{
  "arch": "dit",
  "horizontal_flip": false,
  "text_encoder_head_dim": 64,
  "text_encoder_fused_qkv": true,
  "text_encoder_parallel_block": false,
  "text_encoder_inner_norm": false,
  "text_encoder_positions": "sincos",
  "cond_dropout": 0.1,
  "head_dim": 48,
  "optimizer": "adamw",
  "lr": 0.0022,
  "eps": 1e-08,
  "final_lr_fraction": 0
}
Rows from block 5 of the denoiser, named by matrix and row number. Rows with one number belong to one neuron. Each number is 128 + 24 x the weight over its row's rms, rounded and kept within 0 to 255. All counts start at 0. Numbers have three digits each. After the name is the row's rms in percent of the matrix's.
# gate: MLP gate (model.blocks.5.mlp.gate.weight, 512x256), inputs 172-255
# fc1: MLP up (model.blocks.5.mlp.fc1.weight, 512x256), inputs 172-255
# fc2: MLP down (model.blocks.5.mlp.fc2.weight, 256x512, transposed), outputs 172-255
gate.270 117:160149100125118096136108102130112139118068138155132146181151136164126156102106098152094155101112139168163147128147149096173133135124103134108119098101155150102127120108137143112131091121097123110103152084137055121156110121131141121121150066132108100100
fc1.270 120:146128152145135172103126162139121119138132168095121112065081134109104121152145155113177127148129147104085094100086128158123092147101155123145156164142109124113125146158083108117141177149124152110177099141136178141100149108073121104137140190122157107171
fc2.270 108:128111134129139083122111134114137156092172110106158156101098129079144141165129096136181145121123165091083131139158125151133118124147093126113109120113107106127133091110144128102135093126139098143160155162125094143123107123149130118144111174147141127130
gate.271 097:126131130121107114088133120128140135117118149124116117158137114088103042090115088140116135145135115173102109120115066146154121170153149088148093145141133127153115168143098095135105119125171156145117128105116127178132073141094123118142118139121159152115
fc1.271 096:117149181104169122141121160138131148133140096108107085145181093078147088121096143096106121162139129127086136123142144112091080148113097135153127126140125161141150131158091135094118190126149174097136107125123121137114122197098127094145143113142144140087
fc2.271 095:169145102146069129169136153153112149074102117103116130116147145107111173070134135099096091111165105171099154135119119138101081114096128152150156124106125158145108110141198141091163116128148104112106143095157163141129142168161145093116165139147164112143
gate.272 100:121184117090114124144132095103105156117110109130089129125100136115121148121130100122121163148137163107138106100119167100116143065195166161134102143115132163109108139103111106175101104125154172160139128112101088150107120103130149130122149120140142116096
fc1.272 095:135173153123138142145119106082107129102152109134076131135132122126098153132140109119157156155109089112117108110151169105152123114115170116133119121142159132159122090112103076113136123136161139135126103102142093123120077099137125151090132109123168111134
fc2.272 101:141146115131160103101109139152125108141106170117118182137161127116142072135173170154160125104102097111125145134110159115104156105118109105109115138135149147097103150145138102100150161135153113154134105113171134104133174147161140139120160116137135147092
gate.273 096:159082107110175147075150127105118084111102164123133102134102152110117146110149147141116086129099079136136117136144136146156110157093089109136128100081149110168162081105143128067093087160124097109133127145145134139153164121121121130112153103172142166138
fc1.273 101:130123139176092068144111139123124104152102120129115149123171091151104139099145143127118080096177141119105128117117117131160119132116112132123114160131095103120104176113107142136112117081161129157094090113119129153117149151117152129110132113094104116124
fc2.273 099:113128141162102132127148130112152136118077113148105136100171127114112116131136088118097109149114152102103131138083098109144155124098100117110147069136133069148133165097137109098124126126166155133077098087076121080129171145125128141131105180091136111141
gate.274 088:131156095159101156145128111104125141126148185104124107097140114109129163091153092148146117169130146090111138117109096119111128146137129187112141125124097138090146135138139141156143124120184139135143123105069094135158127119129122142136112134165128111121
fc1.274 095:115099136111151104139140160145103134087134130147114132125152086168139135168126114188100145139122110162089131162075087117111139098164097165123122117104127089072112158099097154140125121114127161105133121126144169144109147125103121156146111127124091106080
fc2.274 091:105122108119133141122129152113158119138148084151080106161093129137117154121132149142164132161122079119118122124115113125128130124190149185110123149116143117132120127144114149149120159138131114138132098125129154173119130145130112155146097163142143147135
gate.275 104:123159125165149141108122103119113141114151145078107102073134077063162104106166137118116111122145105082076099136086126118142111123121135109123164183161161101078122136137094130125138145122131109112117113098115173143135096125117139179141144138101185149114
fc1.275 102:143127171090130086149094130135151142114157140141129133163149126171125143157135165148111113126111117170144180141147106099145121138128090156091110129103119153157152097067198127102150125098146154146129119141105085085129137129115142118105141134109121087144
fc2.275 096:114111104100179148102157151140104166123116101143068088113121168149132134114118131110107125157096142157160138166098116117142156121154128148151128129107097125097147128148091134158139140115147157120153132107123168110132108148130129139118141160103125099149
gate.276 071:104118095161098128156121155111154170129106140143080119136143171163116141123116137155135142132154110115074124136083132142131177156142145165132122105147121140128113150134104101125119120122177108177097159106064128131151140136138121154113041120112105123174
fc1.276 092:119179110149128107126156141161091108162129120134151162115109111150129110082135093156119103136138148149178133106178090091074115137145161147136131154135127156153123151127143130156098159127102116118166088135143144118121175124159135151134104094155129151090
fc2.276 093:123177170139130146124121144109104122143098136133127108135137113121139110161141145143136132128154131083155161112157143146147111174094122113116126112181147126130085119116153079141120085077098140177109111124146065141118155159122141123119097075136125120101
gate.277 089:125125147144084116133111143111161158123117138153119114146172142139134119073108102131132137139157131117110119148125095103138174116141146139116158125111130128120124150125148172147114127128106167156129119134092119107176155119147124153119101120132134158121
fc1.277 098:105146130128098141087133162153122107111074133128132160136117127126119138121091166158116150094090118125086157157136162161207132155111123149145116097120096116152147092128140159142110073155100127112148125138125161122112123117107122095113132124110116120136
fc2.277 104:098112141093174132115130162118119090118115168171132173152143139164135137098102101126110140108135145117123114130123103108181145117156126142104100162128141160152142126156088160118110144149089140147105141124112149157155127133104117138096155150135128145136
gate.278 110:151125105138167140116121076132121138133109075129117162114139114111112124102166131130101109132120141114083149133155155076137173132120128151117126138118154148097122168101116123145133147139120153150116098127110117147131171064125143129163150113141116108127
fc1.278 111:142122093141160129153136072123139138112117070106128157118127099111102129169176144137140133120120128114132106145155144101113145119141092066136117146091154130096125156123089120135125106142121132149110080170109118135169156095151110105185123100154112110137
fc2.278 110:150144143137109138091142097096119160140104081127110098129166075122140110109134131098113110122138105137098149114080128077158145095100133134122123152073119178142139097132141089097136073134133116158116121126122132113110182102143117106116141122124089134179
gate.279 123:149133127098119190170193112140116142099114155136111097120115150088133134102158135091108137107120110119116105107101098121129125134082147153140104121089136119156112162128074169098114133164164136098126110082154137081095139131138133136104152162144155124122
fc1.279 129:146114118132112161187155145148107136080120161144127103088121159095154141109168135082157145133132134115119125094099113104145117122092148156108094098088137137115103172155075149130106133140132183110115085099142141102094152127130141105107125166168139138141
fc2.279 129:088128119103119081069061148115105136166155159134120154119066155072148153088168120149127174148149112121125121117127115085117126136116130101149157125103106119117153121121174125128130131125156140126131159111135150131080179066129134133132140145089137119135
gate.280 085:121158100169089124109134139107144153125110138136115088141154143133114128055138116141135146109141121132118135115118131103148172154167113126119114139118148126139117134162147161145136118121184157154139133134066115153161120135124142170123098161147103132139
fc1.280 102:114134182143145102126121140118163136144124130127120165155161064145108117091162131173113148144134142134134092147095107162093141100105122127124134129120106119093135157105157134135133149133105120153106141114106154130114180123140106106085127161161128124165
fc2.280 109:134136148149108111160155109150089098099120078140113130109088141118172114168117135166134111080129113164110095113140079136099153117150148133120093102069114136136134098142143139146077116148179118127132132163108091124173136114157132130142176133083147105135
gate.281 093:123138109178090105120131135116126119092128135158130127145135128071163094079151162139130118138152093104119136115110105113123140139143103143123167170119141090116141127155133141161119152120195132171114133093121144167139147115147133165100104140164105132096
fc1.281 098:114162103165089172084118124178152104127106128134110129189156103104099132148115145120091145175138129167147133120109125111128135124153111148146125110112122129048139087149161113163149111092089147103139135127145137109142143136132116109152133139138098120164
fc2.281 094:134146132137151108131122134104165144151100119180133181127139133133157155095143105152161150126128150136146134114115132147162147078126154126135094115135123116108139134110135145144116131121155128119110173126133108137152117130137145135166143096074104158151
gate.282 091:078159128138092111094132141109153118128099135138081108141153117107118143025138118126119133138120115120075109139089110087163170154140131161124138117093125097151137123160117154143131137138168144137131135121096106148154128123131121166112124138118110121107
fc1.282 102:134158170157136142147101154137115092134151160125176145129113093134131129093155122105117141137107120158125101138142113162117143147076155062088135107143142152083136125178146111123114125140127092125123135107125103119113147142109123099147133131133125131106
fc2.282 105:143118153109125080156134127088149152105088082148122135131142120109157158149129147151129133127141113116129156140159135114136153120139131096113138132143132098138163132141149119116108115131104134115126154122145123181122151123143130175144147122160141140098
gate.283 089:137138118163089123122134143091143141131127139137123097139129130100133113036139109097088137150137151111103138137102115093117139157150110102116132139115147112120128155153145148162111093133133182121119135123109117157184148116138125169120096118146130114094
fc1.283 099:144172141162148095104134168153121081107145158115096104114169166110115116149113099156169143094098142166092149166111143154122136122152134159140073122119136118089156101155124132112096076130136110137132109133120126113114151109099134133121145143133159105128
fc2.283 104:129154098087132122080158139129153088135140130125106138122122113143127122079154083115160113110137120125149107113108131103119096111134139148112130150122132166110148115123134135132104136114127131085127128113147158117158162108171140140087158164165131172146
gate.284 115:148122117125148095107101096117101084155104125147131183131140099085122102143135088127127128106094105120134154102112149094151126103124093154103114146120122110144111132122144123107115172101121125126153149092184126129114062153178119109157154115133122151102
fc1.284 113:147123125131167102145085126115112132150110142145128128127132095119151129111107133147067099153136129084133146136161128127133090142147134106131105125096140109109101109127087125101109108121180125117122122115132108194145052155122111094130119149139137171102
fc2.284 115:145152152133078132131148149085103123103144113115159109132148104133146155118121108145139162121095107100131140143149158123112108109105143148134142112092169130149104138132142113091138116107127137136127120101124168155139132127116133134103156121148096151116
gate.285 108:140188114137119119123111078119164133159190149109109137147138082121123103120103146120129158120164149138119115093163101136138130088161131112136125115152117087111091135173119132133138133126107128157158138145142136135136114118164154111158147136139145104137
fc1.285 100:164093128148163156110134119153110118152099150117129135109117141119122111138115134146102129094099143125132180146117124135161113133080111126145094146088133157124167111108130146115088076161117089108100114152125148132128153132113107133116117161172127112181
fc2.285 112:100105111122111126084113145153134149145085112100130115105077142106122134146087156139099112123101142124165135153166151157134152128135145148101145084114167164133124131152156186135178148182130149098121148123107142119119112097123139135152123155101127116137
gate.286 116:102137109109129136107127105173140158121123130140116090128098101154120137102173074150150140098144147154129142117130102086136158136168135112075097144146127123117126137133155121127131119136144104120192085132122144145099139124124147114109122109123109075105
fc1.286 109:131165121153109149124132134117121147141128103123088117136148153101120117108147136120098142141106127164163130142066125148096116136101118133151125086105132111115130115121114152120148147115119155141082135106143125111182171107151104143138115118118131175127
fc2.286 103:121201098160118071143116117126159135121128133103125124135135137163148115182143097147088104119132120128140123153133152172169126082140138087096103189137142105137118157109139148122098110151134093122102150126151102105133163134099146157097099125121152107122
gate.287 124:124094124143094108171163117120122119141142187142133130166145148168162121125081126087113143097120107139128142135144114169127114169132138149140137133135054130116121147127125151081167138098098113097158105134125127128115122131146118107107131147122107109127
fc1.287 113:100097142145111092157116143122130172138139138140124150190149112172141145140102130131111134160156114111133137138128096139115118146123091139154115096140083127140107124115135164086149177099130103086150114146118099107138121143109146104139140147104104101154
fc2.287 118:122140105139151144096076113121112097137138137136099118194170130159157143121092124138112123134146087126127157136116099137101117155109161120112087148152087106136131129107124135133068100101116159085134164137154163112106139142123138156110133109122149146141
gate.288 096:161176128117124131177084106127129108127108161079121173108125127123117126051127155142133108119106126148143122145114116126139110111116152110105153136151133134148093148111133120139143131133134160105102146118161115175149081108122138130158162103140163150123
fc1.288 102:131116137125131139157101105151093161194098165164165145102171093151183120163148144136108129081165133139116148118135104164100124125108137156108141114099141099125094137144091119145152135110139140101140151115146114098114134117116173118167136080126113120128
fc2.288 097:156137151161138106141054132141147085104173124154148126128132134113118140104146162151105128133105094129140081098178106110139090126136121129141153128155162124138133150118124086145111146128103128154142081148081144157141138124076137126178189115126162110107
gate.289 092:106125101117140115110126088144140144101106129109120152120144130097126121087129099098181121139132138125167122140121131122122123151137136117121122131113122126141169145153168088127138146082100130111135151145121142101084145097161129154135181134134092164139
fc1.289 090:153118153117134156150110142128129145157103143162130115134126090108147152117118138146171098077145106111114142076155120151061145133089145098172150125111092126114137110133134171094132163095115135191161133149133173097122099146138123067134129106138111159130
fc2.289 089:136086107137155158087172132160142128107126131105153117112115116117139129123145131139094104148136144126115126141151086130084157116189134101138126128119110105131152128097135152163130131148107087139153124159127149104147125156134126143127073135103124157147
gate.290 087:132102130116091113131178124105129142166115162121131151091101128093093163187163113149115104116083112146096124108149109111118131150121173139147103159107132127141153115146144190085104127141121127167119099113130163107146212157149135148090106118137095142147
fc1.290 081:112131126156120122156138129132128144091150108100135092121131116134143133152079128101164142125116149107125145121114100115135145105105119113130114147099120144146103089108094166083137138136137142111140137136086099109123156128109123137132144136100108082139
fc2.290 077:117148098107076092135121083136120139127157120143143123109120125102129161095138145125170148122133114143123121122124156128145120144122142131165118153090114182109123173125116140115124131145116099093129164165163125138125095122123142129125091121119078203154
gate.291 084:115131102196108144126100110103166159101117148131111088107140111121160142047150142104159104136106111148080136139075110118150144127140142135124133129120127119139101123150104173125113104141162147133119166142100141134110110160140119136123094153139152167091
fc1.291 097:134109181133119116100097134191117144128144099125122176098157131117156119133115139120133103106132084130123144102156064112136141129075101154101078161157132137125103148118138139152083154140165121127173114107112116139143174135121116143099118125115128157157
fc2.291 104:121115133083148097143116143112094122112134122141142123168107169135087145163141179086100131148148139122110111105137085122138154112141103132097099120125131113119160132093113123130101068112158151165116115137096138110098180136143131101166115157140089165128
gate.292 088:158112130145120100117129108139136136182128137103142132141118119124106141092143103109124124124156104083123143133171111126082136148121157164123149137111131117170123110144110126101155113108109153147116090151163134124122146114128167115130208123140150156126
fc1.292 096:127121140124119144122183126148151118116142104134127169137152164107148097128142149103148139145108114116114143138132156144115097142102130155135170157140126146111152113160117120129169121134097126120123097136101104157111124159151097110138123104160144114136
fc2.292 082:106087148122145101123111140147138125120133124085127093145134130127134098085180168110118145124080110150142162140128132113101164146163159123147129134078138127123147141195159089140106119140122119122136166079106116187114116128137158085136090079093173144097
gate.293 104:146166147161125119107150138127144109145123135147079148152117135136143114057147128144135108143135143099088132172126160068104115123131120141099087159137142120133112177091170104157165140132107121144131135101135131133098117103141153132131131124083145145128
fc1.293 105:067169094124142125124123140150120067143126114117117134128122117122116107093169110167126093160134141074100177143147150084100106129096177164139123115161132120136144139092140099141131104114118107129128112133112124146122122093157143144124134149132148149120
fc2.293 106:096152149142157146163122159115148163111129142123123125129121146119161154149151185101118159124116132111094125169128141088119096098124114104124154102109094103109120119168121104148088118108108146151119122096110114151109113103109096158105111120161132133183
gate.294 090:134082124120130132093103155158104158154144140121179119117175133118109171105139148105102127111154115205121092146107131141126136112130163138079125118119111135123165104110148114096113115127141126102102105124165104144127177123126121188121166136153110122099
fc1.294 089:131151110155115111175141140099125117099145101098134117114120115110163087126141134114138130160110135138084104120135130109115082142122131117137120152140169129111103134134108131130114117113108085115109140114128094111093084097163109109136124128115121140182
fc2.294 086:068142148168158150089177118124119112097120127117188121145120108116125114156153143135113085139128152132116149094149117150120083132166088124083112095154118105109127127125124101145169117097121127123140101136163102149121073147148123081141131147100159090155
gate.295 087:153093146114165110122086118130129138143106122129089167110122110111115122116111069134079167136164112090126171125167096139147127121140112132166126119091152064084117119118117097136135166140109085168122125114137139129145146090123116132118149141129116170078
fc1.295 087:137105177095146148111126171135137155119121114122114133137065147147080141116136147128148181119145109135130160131159116156119142143203131146177114125145123114113102113117127137183130135113143144170136112124142100133148143098125121132136135123090131133091
fc2.295 085:099102139120113112116121136163102118099127129089126154129124132155135125136141136120115126156147146124092115120157135127121121131117099096131139140103085136105096169158173155183099162139193137136129096105142141083123137127157096153148134158160165103110
gate.296 088:138155151135111094175092096077139130112102112140158099139143114121114118087120109199139106121154102163109092172098128121138135099106121132148142169132136132152103172093134105130131127084157158141114119127147114133140154115082127145147154107148098128138
fc1.296 078:136125105165091169116151088155123104095139116140148129117121157144177152150155103099143138165112141135138158112096145129141110165132129134140106134095116160140164134134156153076120106132110132101109095125111119115124119110125142149128132142139162135139
fc2.296 084:136128113141132138107117143137131164127120151142157085120142165109151121126135138162130133133092148116130163131132156101112105159140146163139126136162138108161142085157119161130139157111117104104134121124129144129191119132122136134134062140089136145107
gate.297 082:082174105126153155116158094113137145129112113120137160103131128136133118129107135108139191121107144141121090116133131128111124126080144131153164132138181128087142100127128154122138130107076102172081100095130121124120172144102121144122105110142088098144
fc1.297 080:132139119176154152110140088130161185096126101154090132142128120148132163119067160140133184155111127100163129094114161146140148140119110126145130135150186097137114136134142136123090160128091121166116136155142142142096117149113128153117098124160118074159
fc2.297 084:100156154108100080147127129082172100146124115147134144106157159150147132145111147124164128131083130119142131106128133181159151134091115132121100148185143144105086155083111103175105139139108134109175149132152084123121116167137130146149093089104131149104
gate.298 103:161141146138110071140100159157088140137121132125103137117166121097116112111107114147149071089140182104137142109160125114097105126112134132140161169117141153117104138132146095104088152101130131148134132144165137100124134154114146071122122128163176126173
fc1.298 096:080129132102125147134153133112136144115167084103075120168130136096130119143130128148146145158161140115147138149120104086116168101101127107135143147116115163112155113144117092167127175103158164120141083149091096145121125120117059125124139136126103086139
fc2.298 084:136089081108091118133133133171085152144134126095125177122132126132074127044127099094156169132154159147125139117098137111141088112101164112116106136106071167102111103117139156116119133164135144114152146117089102118140085113143116122126142133117168126132
gate.299 128:148144105140135106085160163105098113094127135113136121112127102165103113121130123124153100129113124122134138144123146131105111142097105113163168117131113129145144128116128153089123096151108142165101153121115182164187113133120107091146143115163121125160
fc1.299 132:135144086123122127076163193100093121086115100141112079129116104147138107134116116095148121123098114139112149145143147132147134139139101113154162135133133134136187104095133157137115113122091151138113141144108146193160121140129120111157112106155121110151
fc2.299 125:111117140112089124138102173140089165165167128113131146110121107185099134092149125158153160114116141136115133151087150128158136167092162159109111143111130147107123125150124157145132155150117144132099122091138062172166094118154141129110113133116157140142
gate.300 093:123113159134128163094105127155167127152106162107114142167166161161148135141129120097117083123127171132132097105078075121117128108115125119110127107098125098092132093141153141119128131102135172149134133121145136113162167116136146133102152121126097098138
fc1.300 091:121133163140145158132118084135147122139114151127104129186143124128124158164148159086129133159110106133147130144115120142113140146130094144142140159163115149114145144135161178129121098153089160114098147087099162106145142133104134121150127119119114124145
fc2.300 089:134134148123101098195099087126152146088128172096107150125153144165144150108147083167109157117138133102144132145100124147069119135134084138119094137118126149145118151126124160171124112123108117095113160098131121136105135152161090146122077135141088178178
gate.301 099:121126098153105113135138143099142124120123122155105116135140135098159126035146119118100131128122141119074112139103104100130181156139121134118140098153143113117155137166123162160121102132162185164123137138084122128166153125124143132116092133136163140095
fc1.301 099:143173124137150113111137102133133116104117179143127116105078119119124108109119115124151139093120123092153100136105094122063147128122147069121142140129171138168110136112107123141137155108158079171118072127106145155109114142164117078148125132143146146107
fc2.301 113:122162133095122136138157120121101096113103094154137110124087142103088123159124123129119113109169134121134134110107132116081113109139111065108162128115203129128094115085153145135170105116163160100113059103137137153137124134139144141132133155128116149136
gate.302 129:139132094175112156107141179120078145155167126140127120110143130083129161095157115157140140128139134097169154085117123133097080168128116090134139121109141140110124143144082138099132136099112123174146091130121133151144101104139101100097144162080162132109
fc1.302 134:155133107159144158101120170106103117136155144131123132109151144084131157132127128139132112109117136116185160098130140156090094146110126087138122120102120166088130132126088142080125138151133121157164094149119152136154121121133126091123117172078182141131
fc2.302 131:133162109157146105120118180099091158106138133113156171133098099076144080108147124103134126134141147099143188088130112143144126110113128155104117166142093178153164135115115158105118127133135122156163143141097109168153173126126137134138133155138150122107
gate.303 093:125125098142107150110146155103131180102093114137109115117141118103117148063116110170089138121147135097070113139091122109135149143142142156109125135147106098141099144130111168133127141137128142150077155122105141140170088122114113163128117122132115120142
fc1.303 097:123113103084111114085145139128134129103170129151110096115120146115142137127157145129120133127142142110090141087080130110102144144145175110114100119150138116137101126140100128136148135139115168145081173194120119121108173107143107191125118150181134127167
fc2.303 094:164116171147150166116166127149116143114135155151151153155099130145133124136119097117159145099111105133113122123107102115082121128120145107106099108142110101161165144129097131137152146128141114137152175182080148164118146112130119154128135102152152135120
gate.304 095:148116149145114132132145114113109119159177168171113111150163129108120171125105112113092125111125116158122138189138135116123122118115140148138141106115099086111144095136159124101157150094127138139107128149174098135122124119119130106159186115115092121107
fc1.304 093:112160087119099146133148098133135115159124133100108108151105124135150118104112144165127140141108150106103111124133088162127112152145110147121128112138141127135110190129162119140119120133147093113133110080156138177131121101123135154167120123132165119125
fc2.304 098:095117090095151108168145119185090144130107139106154146117104110106093122135143101066118148121130110117103144140116118095134153127136077111137141153102149106150120125132153151105141144133130088158131149110120106142121134143134145131142115147128145086143
gate.305 102:111139160152107110135076097122097167099140148114127119127143159094104143133089114166131228157140060113097174135090101132142164145162132129155145120147140138121126096158123121121135144120110148135160104151151158153128161104123115156115160155120086100133
fc1.305 098:144075121121159134130149147134164124131131131127131127142115131139150087184128103103141069135118156121117128153143146122132096127100134139086109147078101169148113139095148147169135120122134129085140118112117106100123131159119170140119122099100135095144
fc2.305 103:114149122141065131132129144149142171100135149124128120159081097129170127103181134146125088145113142094126134173116132101123106059132139134176122103104103103128114107186143150154117118141158150137130081113141155136111091101137130148152100110149144104104
gate.306 089:130127131154107129132100119085171135125123152152113114148164142148115142031161096135124119135144118128126128150104112103148162175130137136120152127116121105139118110169173180142141077131158145172126109112092135128149108135120120128091102157128089135115
fc1.306 101:119144156157083129136124105145106153164120089121147163123118142088156116144149102143117136128126144178169122145118105179084127144149123126119137139084122109111149121092133120121119127139139113103193119146146146144148100155169120100134129116133134106107
fc2.306 102:115143111176160067140135141094160143105107101128097101107136125161152146107176146131129138112134138160160136136160116121138172168136158144157134144084129147124139142136099148149089127096133149126096142105104116189118100155134137082125132144142086109126
gate.307 095:178124109153137075115113157119167121160154182107146141124171088096092166136105081116145107139135084127143149174123131136176101138119129137126100143139099117145089129158151136078135102130118124150114177138159112110120150100094129106162127151130121122098
fc1.307 089:162125160101101159143118119154157137141110123155154104110097148195148107104154161136121146110144107149120122070147125159076141069110137126141125088126158134083078115156136116111209122147138152079151156146150153148122151181126139157117136111110138122136
fc2.307 079:131180132110157096137121152125114135141102110131125157112099149127160157201110145078147126131139131140127099118148133153146147095133154158130091151151129111152147114136125177103149111100122114111132141145134126180106110103100121131116135136113196109137
gate.308 085:186147176127127131136090114145089145146134121142146101098112135155116127138131089120176151093166071122112130146136090146101118120169151123142167139159148126154114101115128103091096131133136106148134124121189137153124109119088123131128183099146121145113
fc1.308 090:149135135144092127123107094128136119141122138145103144084122133132145173134104100124143204126138091108143134097157149164144122113132159152094083130181136139181091132116154097131162139133154101137126143137129137091113126098148131110126143111149139107120
fc2.308 073:170198131118144147143102109129121116100105144131115138107106112103146164191137145113107072113139190100135081145165123131113130092107130137097097105163117144135116153150088162079143138133137131116138141163136154092108149099103108137120167116149142121141
gate.309 094:139124155134151183086119142119123113114151120088092158165116122131102109099078110103142144135124147083093092118126148097148204146158144151115091141096108095162140134130112104178138149170151153137126128123124127118151084112127110137135113126120152122127
fc1.309 093:137197082129123100142121149121147136144094170104119120109122127138175129127126130119139143143128096118056130122116138159092123130133148118148135137179105138141109144169127125110087154151155137143150111118155099103142130095108101108112135146149157134104
fc2.309 096:099161148144136111165149139119132123106139119122180129155144121112122107077105153142112115090120144101094102143130123092100161142154090105123144125138099118117107130113151107066139094140088126175122155135166132094155159127144166107154128126112155141134
gate.310 120:160176074117150114134155114088123116130157111112145104133113123083096147094160117125167133118129130162152121130153148095099110105141100112115096140141142163090141137169104108152080157117127102105120126127159127144129134155132125100128133140079111080102
fc1.310 116:122095170162123122101104111157113149138100126170133126117119176173154150153126134126126119133130113115119129173117139191147136148145180136115186080104098109153129129110137132161147103150091133134126117128131157138157142132158107166125127133158126166128
fc2.310 109:132090091168132137133147117103110132137086113184134131123105134175159106126120119105110108103102102126131108114165136166146143140107077099105121157107129107126097139129133141088085141151131082143114153136081125136127130083104116135144106123109150095119
gate.311 092:159140150082101130114127108114144122126103195122127116095099115124076086124141130161137143126182124107095145146121143114110126103150132170127126162152137126129069138119149153113128157147148134167124156133166121128098117120128151156118178137081120087146
fc1.311 091:156126138123127122123087108120072123163103109103148096153166118146122140174093099098119119122112106094136121126159123129131096096155160133117159117137112112151108069105116121104103123137126171125104183125150131155112110139122126110117149116121117178114
fc2.311 090:151176129080116100132118099121149111141127141076120143120118119117100152132157068118154083149128153101116115159149122101098143118090119160184137095118170159117135172156138156128126126138133145161125092106141180113116124083117145117119145152117129127107
gate.312 097:099165126164134176102159113135153146134170109134134111130133144106130143116154129140141167144130138117147112134089101149106129159173102084107131106120128089107181161153070133134113153114118134154128087143106144163150121075109113096104175131109120114084
fc1.312 099:143119145161106137144147110160151163124130126086167119120147155138091159153105122145173135162157178145123165114133150159135152146167093112135159182127088134113125145117067082134131138140115134110145097162122190108114120133110137145125114125119116083138
fc2.312 103:098123123143145103148139088121145140103176119119089108135119104128140122168164119147149151133120149143122134134137122136143148157159143156156160174087129146107140145117123137135099132153159100146147144154091092178154111090124159121111127149113157128111
gate.313 102:120138115119121119101134089108102112151083134131105105077105088152108131123138111148091152117151152149141103166121141117125075119092110164147145151153118146097097137093107153138147101114106122103116109123188101148124102192134157133143149116139166128153
fc1.313 093:133130118129116117126132162096126142112093163119131127146140161163134131132143146159153124120083141132136150091097162125124106079088146143120132121135138104122122136121112165144172158109146125132125125138097136193118090140149156109158140141160117156073
fc2.313 089:127142116139079143089117117135087159156112163115126164177138145186099134111133130151138115149097156115130051162156145109184140143083102126131140146142152134126134120103114163127120153075128154158129128133110134172102156107151152145128131135082147118171
gate.314 092:177138151134137128118139144146132131150125114136149161158153074122103130148093164083120086100115162147112110088124160116141149097156169138137134148116138112147079159115127112166115126143093155152153133107170115084124144175145157105134148150115181110103
fc1.314 089:103084146156133124102136101136107122107140135134157081125166117134172129135165128161135138164174084088083124127142129119146095134139105130132137084124126135117132171124117102173123142096159145125108129139146118134116184128149132172109117129134113111146
fc2.314 090:190151143141152155116127119139094114109125118116151122101137112150151113117149150109137150151167080120161123101101139126131122124115147117121088141135141112124163106137104158095100131185113079152120137142127140125114141178077081161121104073132136105133
gate.315 090:095126124147075142118139104116156154120143133125129129152139134131134127035156137129146123146149123113131112115130105096140155140146160180134134162113171114140152141158139158154113125143158168142148130146117111133178139135116134179120102125148136161117
fc1.315 097:106136125119176103096119156112117158110111182144178146136107084137109111088101119144115159103102134143136146138130131122141079099146129175166174141132128088116132130140104141125128108111111172105144121107130095148110099112066121114168120132109114137121
fc2.315 101:088126118120078170139133140144120139142157092129136140111153121103117129176134164102126099137141124162135115136094158119098126104137133154111190164105154103123143117126137076131119136115189153160131100101121116145138102091112113136132128112110167082164
gate.316 085:085148128169114120130101126092148111083136139131122112142149123108115138039133110133116133135169135136113124113119136099140150155118112141146155140101163093149123104157125155149122133126156163177129137138087133146170103151124135170121102151131135135150
fc1.316 100:140060087099112076146098154093127160157113147143095127135109142132135131149161147116058072125110095090143172139101133134124153135163101156098135118153111102126143108109162130148113110086092134133128159145133156136115115120140147168130145126129180184150
fc2.316 105:120096155128158106175163149128126152121128120119130140107090134123148136093150101125140101140138106074112125125142145143104141127139097127136137095153123118132127130098098117088121088163104109133076116127108118145128096133062114103100127123136115079086
gate.317 106:145167136105138125121144103092127131104143142099135123073107127087123137137138138123123130142104089190180155110163150130105112159119170103141131171112099148116160086094140143066153116155123108126137139120131156153131113129174109131100122141122123122126
fc1.317 101:110073136128136128100081163136114129140151154125093137171124126108103119127106145112147137137148148119128151106125107116131114121130139149124135123153127146116119150166140124198149186106093134133139125111124150144142187102113109137143118163154136112123
fc2.317 092:132075137139179137160134127137124126119082122124145105169133121104143119156072108105075109146149131114117146111150135113131153064143138128159116145120149119144142108101108082124113102119118133149179148117159139124105150142126135140103116119124110110112
gate.318 083:124088092159088133115114125090129128120124111172118094119116075124110115094156137176108143122126116162154137145147136111095118135160128118126120144127165135120126135138128160149106109117175090157101194109096095190107183120097102168174099151149118156133
fc1.318 090:099135154119138107169158159166097139125142172103143169128155162106107119109164125058143133102132136155111101073152117124134140130122074125139131138106150099157167140134147131162164146139129111128116112162137158120131104128132156088132122155115124101109
fc2.318 090:149112137170101114095141127135189121132147109120096169096129128143120161130116153124153131141134159131153132148109121153119109143143106124113123119123139124128085139130144137129154164106157167154112107101169183122090137125107093115077125133102127084142
gate.319 087:124140099152104116140121118118081114077125142161082123138155134160113131042128116127158161131118142119096124132095069099157151156170132145102127112098120128140145110130109164162091088122140113130110160109094106134115117135109123117125137121128118129130
fc1.319 098:136131141135156081090148132143065105080160121165092154131148161135151138151111095131133168150131118107147110136089087172132128077110155145163089165131132113084139111149140144146103103157119109117121155101116118095140144150055151141103120125110142161116
fc2.319 105:153103118116145085141121097150149136138130112145119156130129104103104142124141173118139149105098090083131100093116130139137149114120117128094104113147131105118156124048148169158128081155116159109141150134098110105147128155117116157178175118124152139117
gate.320 098:129136116134126126114151161156143154153127125105145165160094109157104116122132124135128121141100152206155125118120124171111109115108113166123124124185104133131110110117157124154152135113136146142116167154128127135088196150096159115171169121106129121110
fc1.320 093:155122094153165109145122086122109118111171124185101145129152135115124134095113108120156129134093111061136091122116114131113120164128117125118081122122154102135134134119105129076110160125107146111136123095156133122090116091163112150120116162147123107099
fc2.320 094:160097118146135143114151133156114130128111128151149098129115104078138143149096149108154126120120117070122141138101133127141145105129076140088110127134105111144142079131097108124129091130120077113115131132122147142111127143066123152143083133101101117100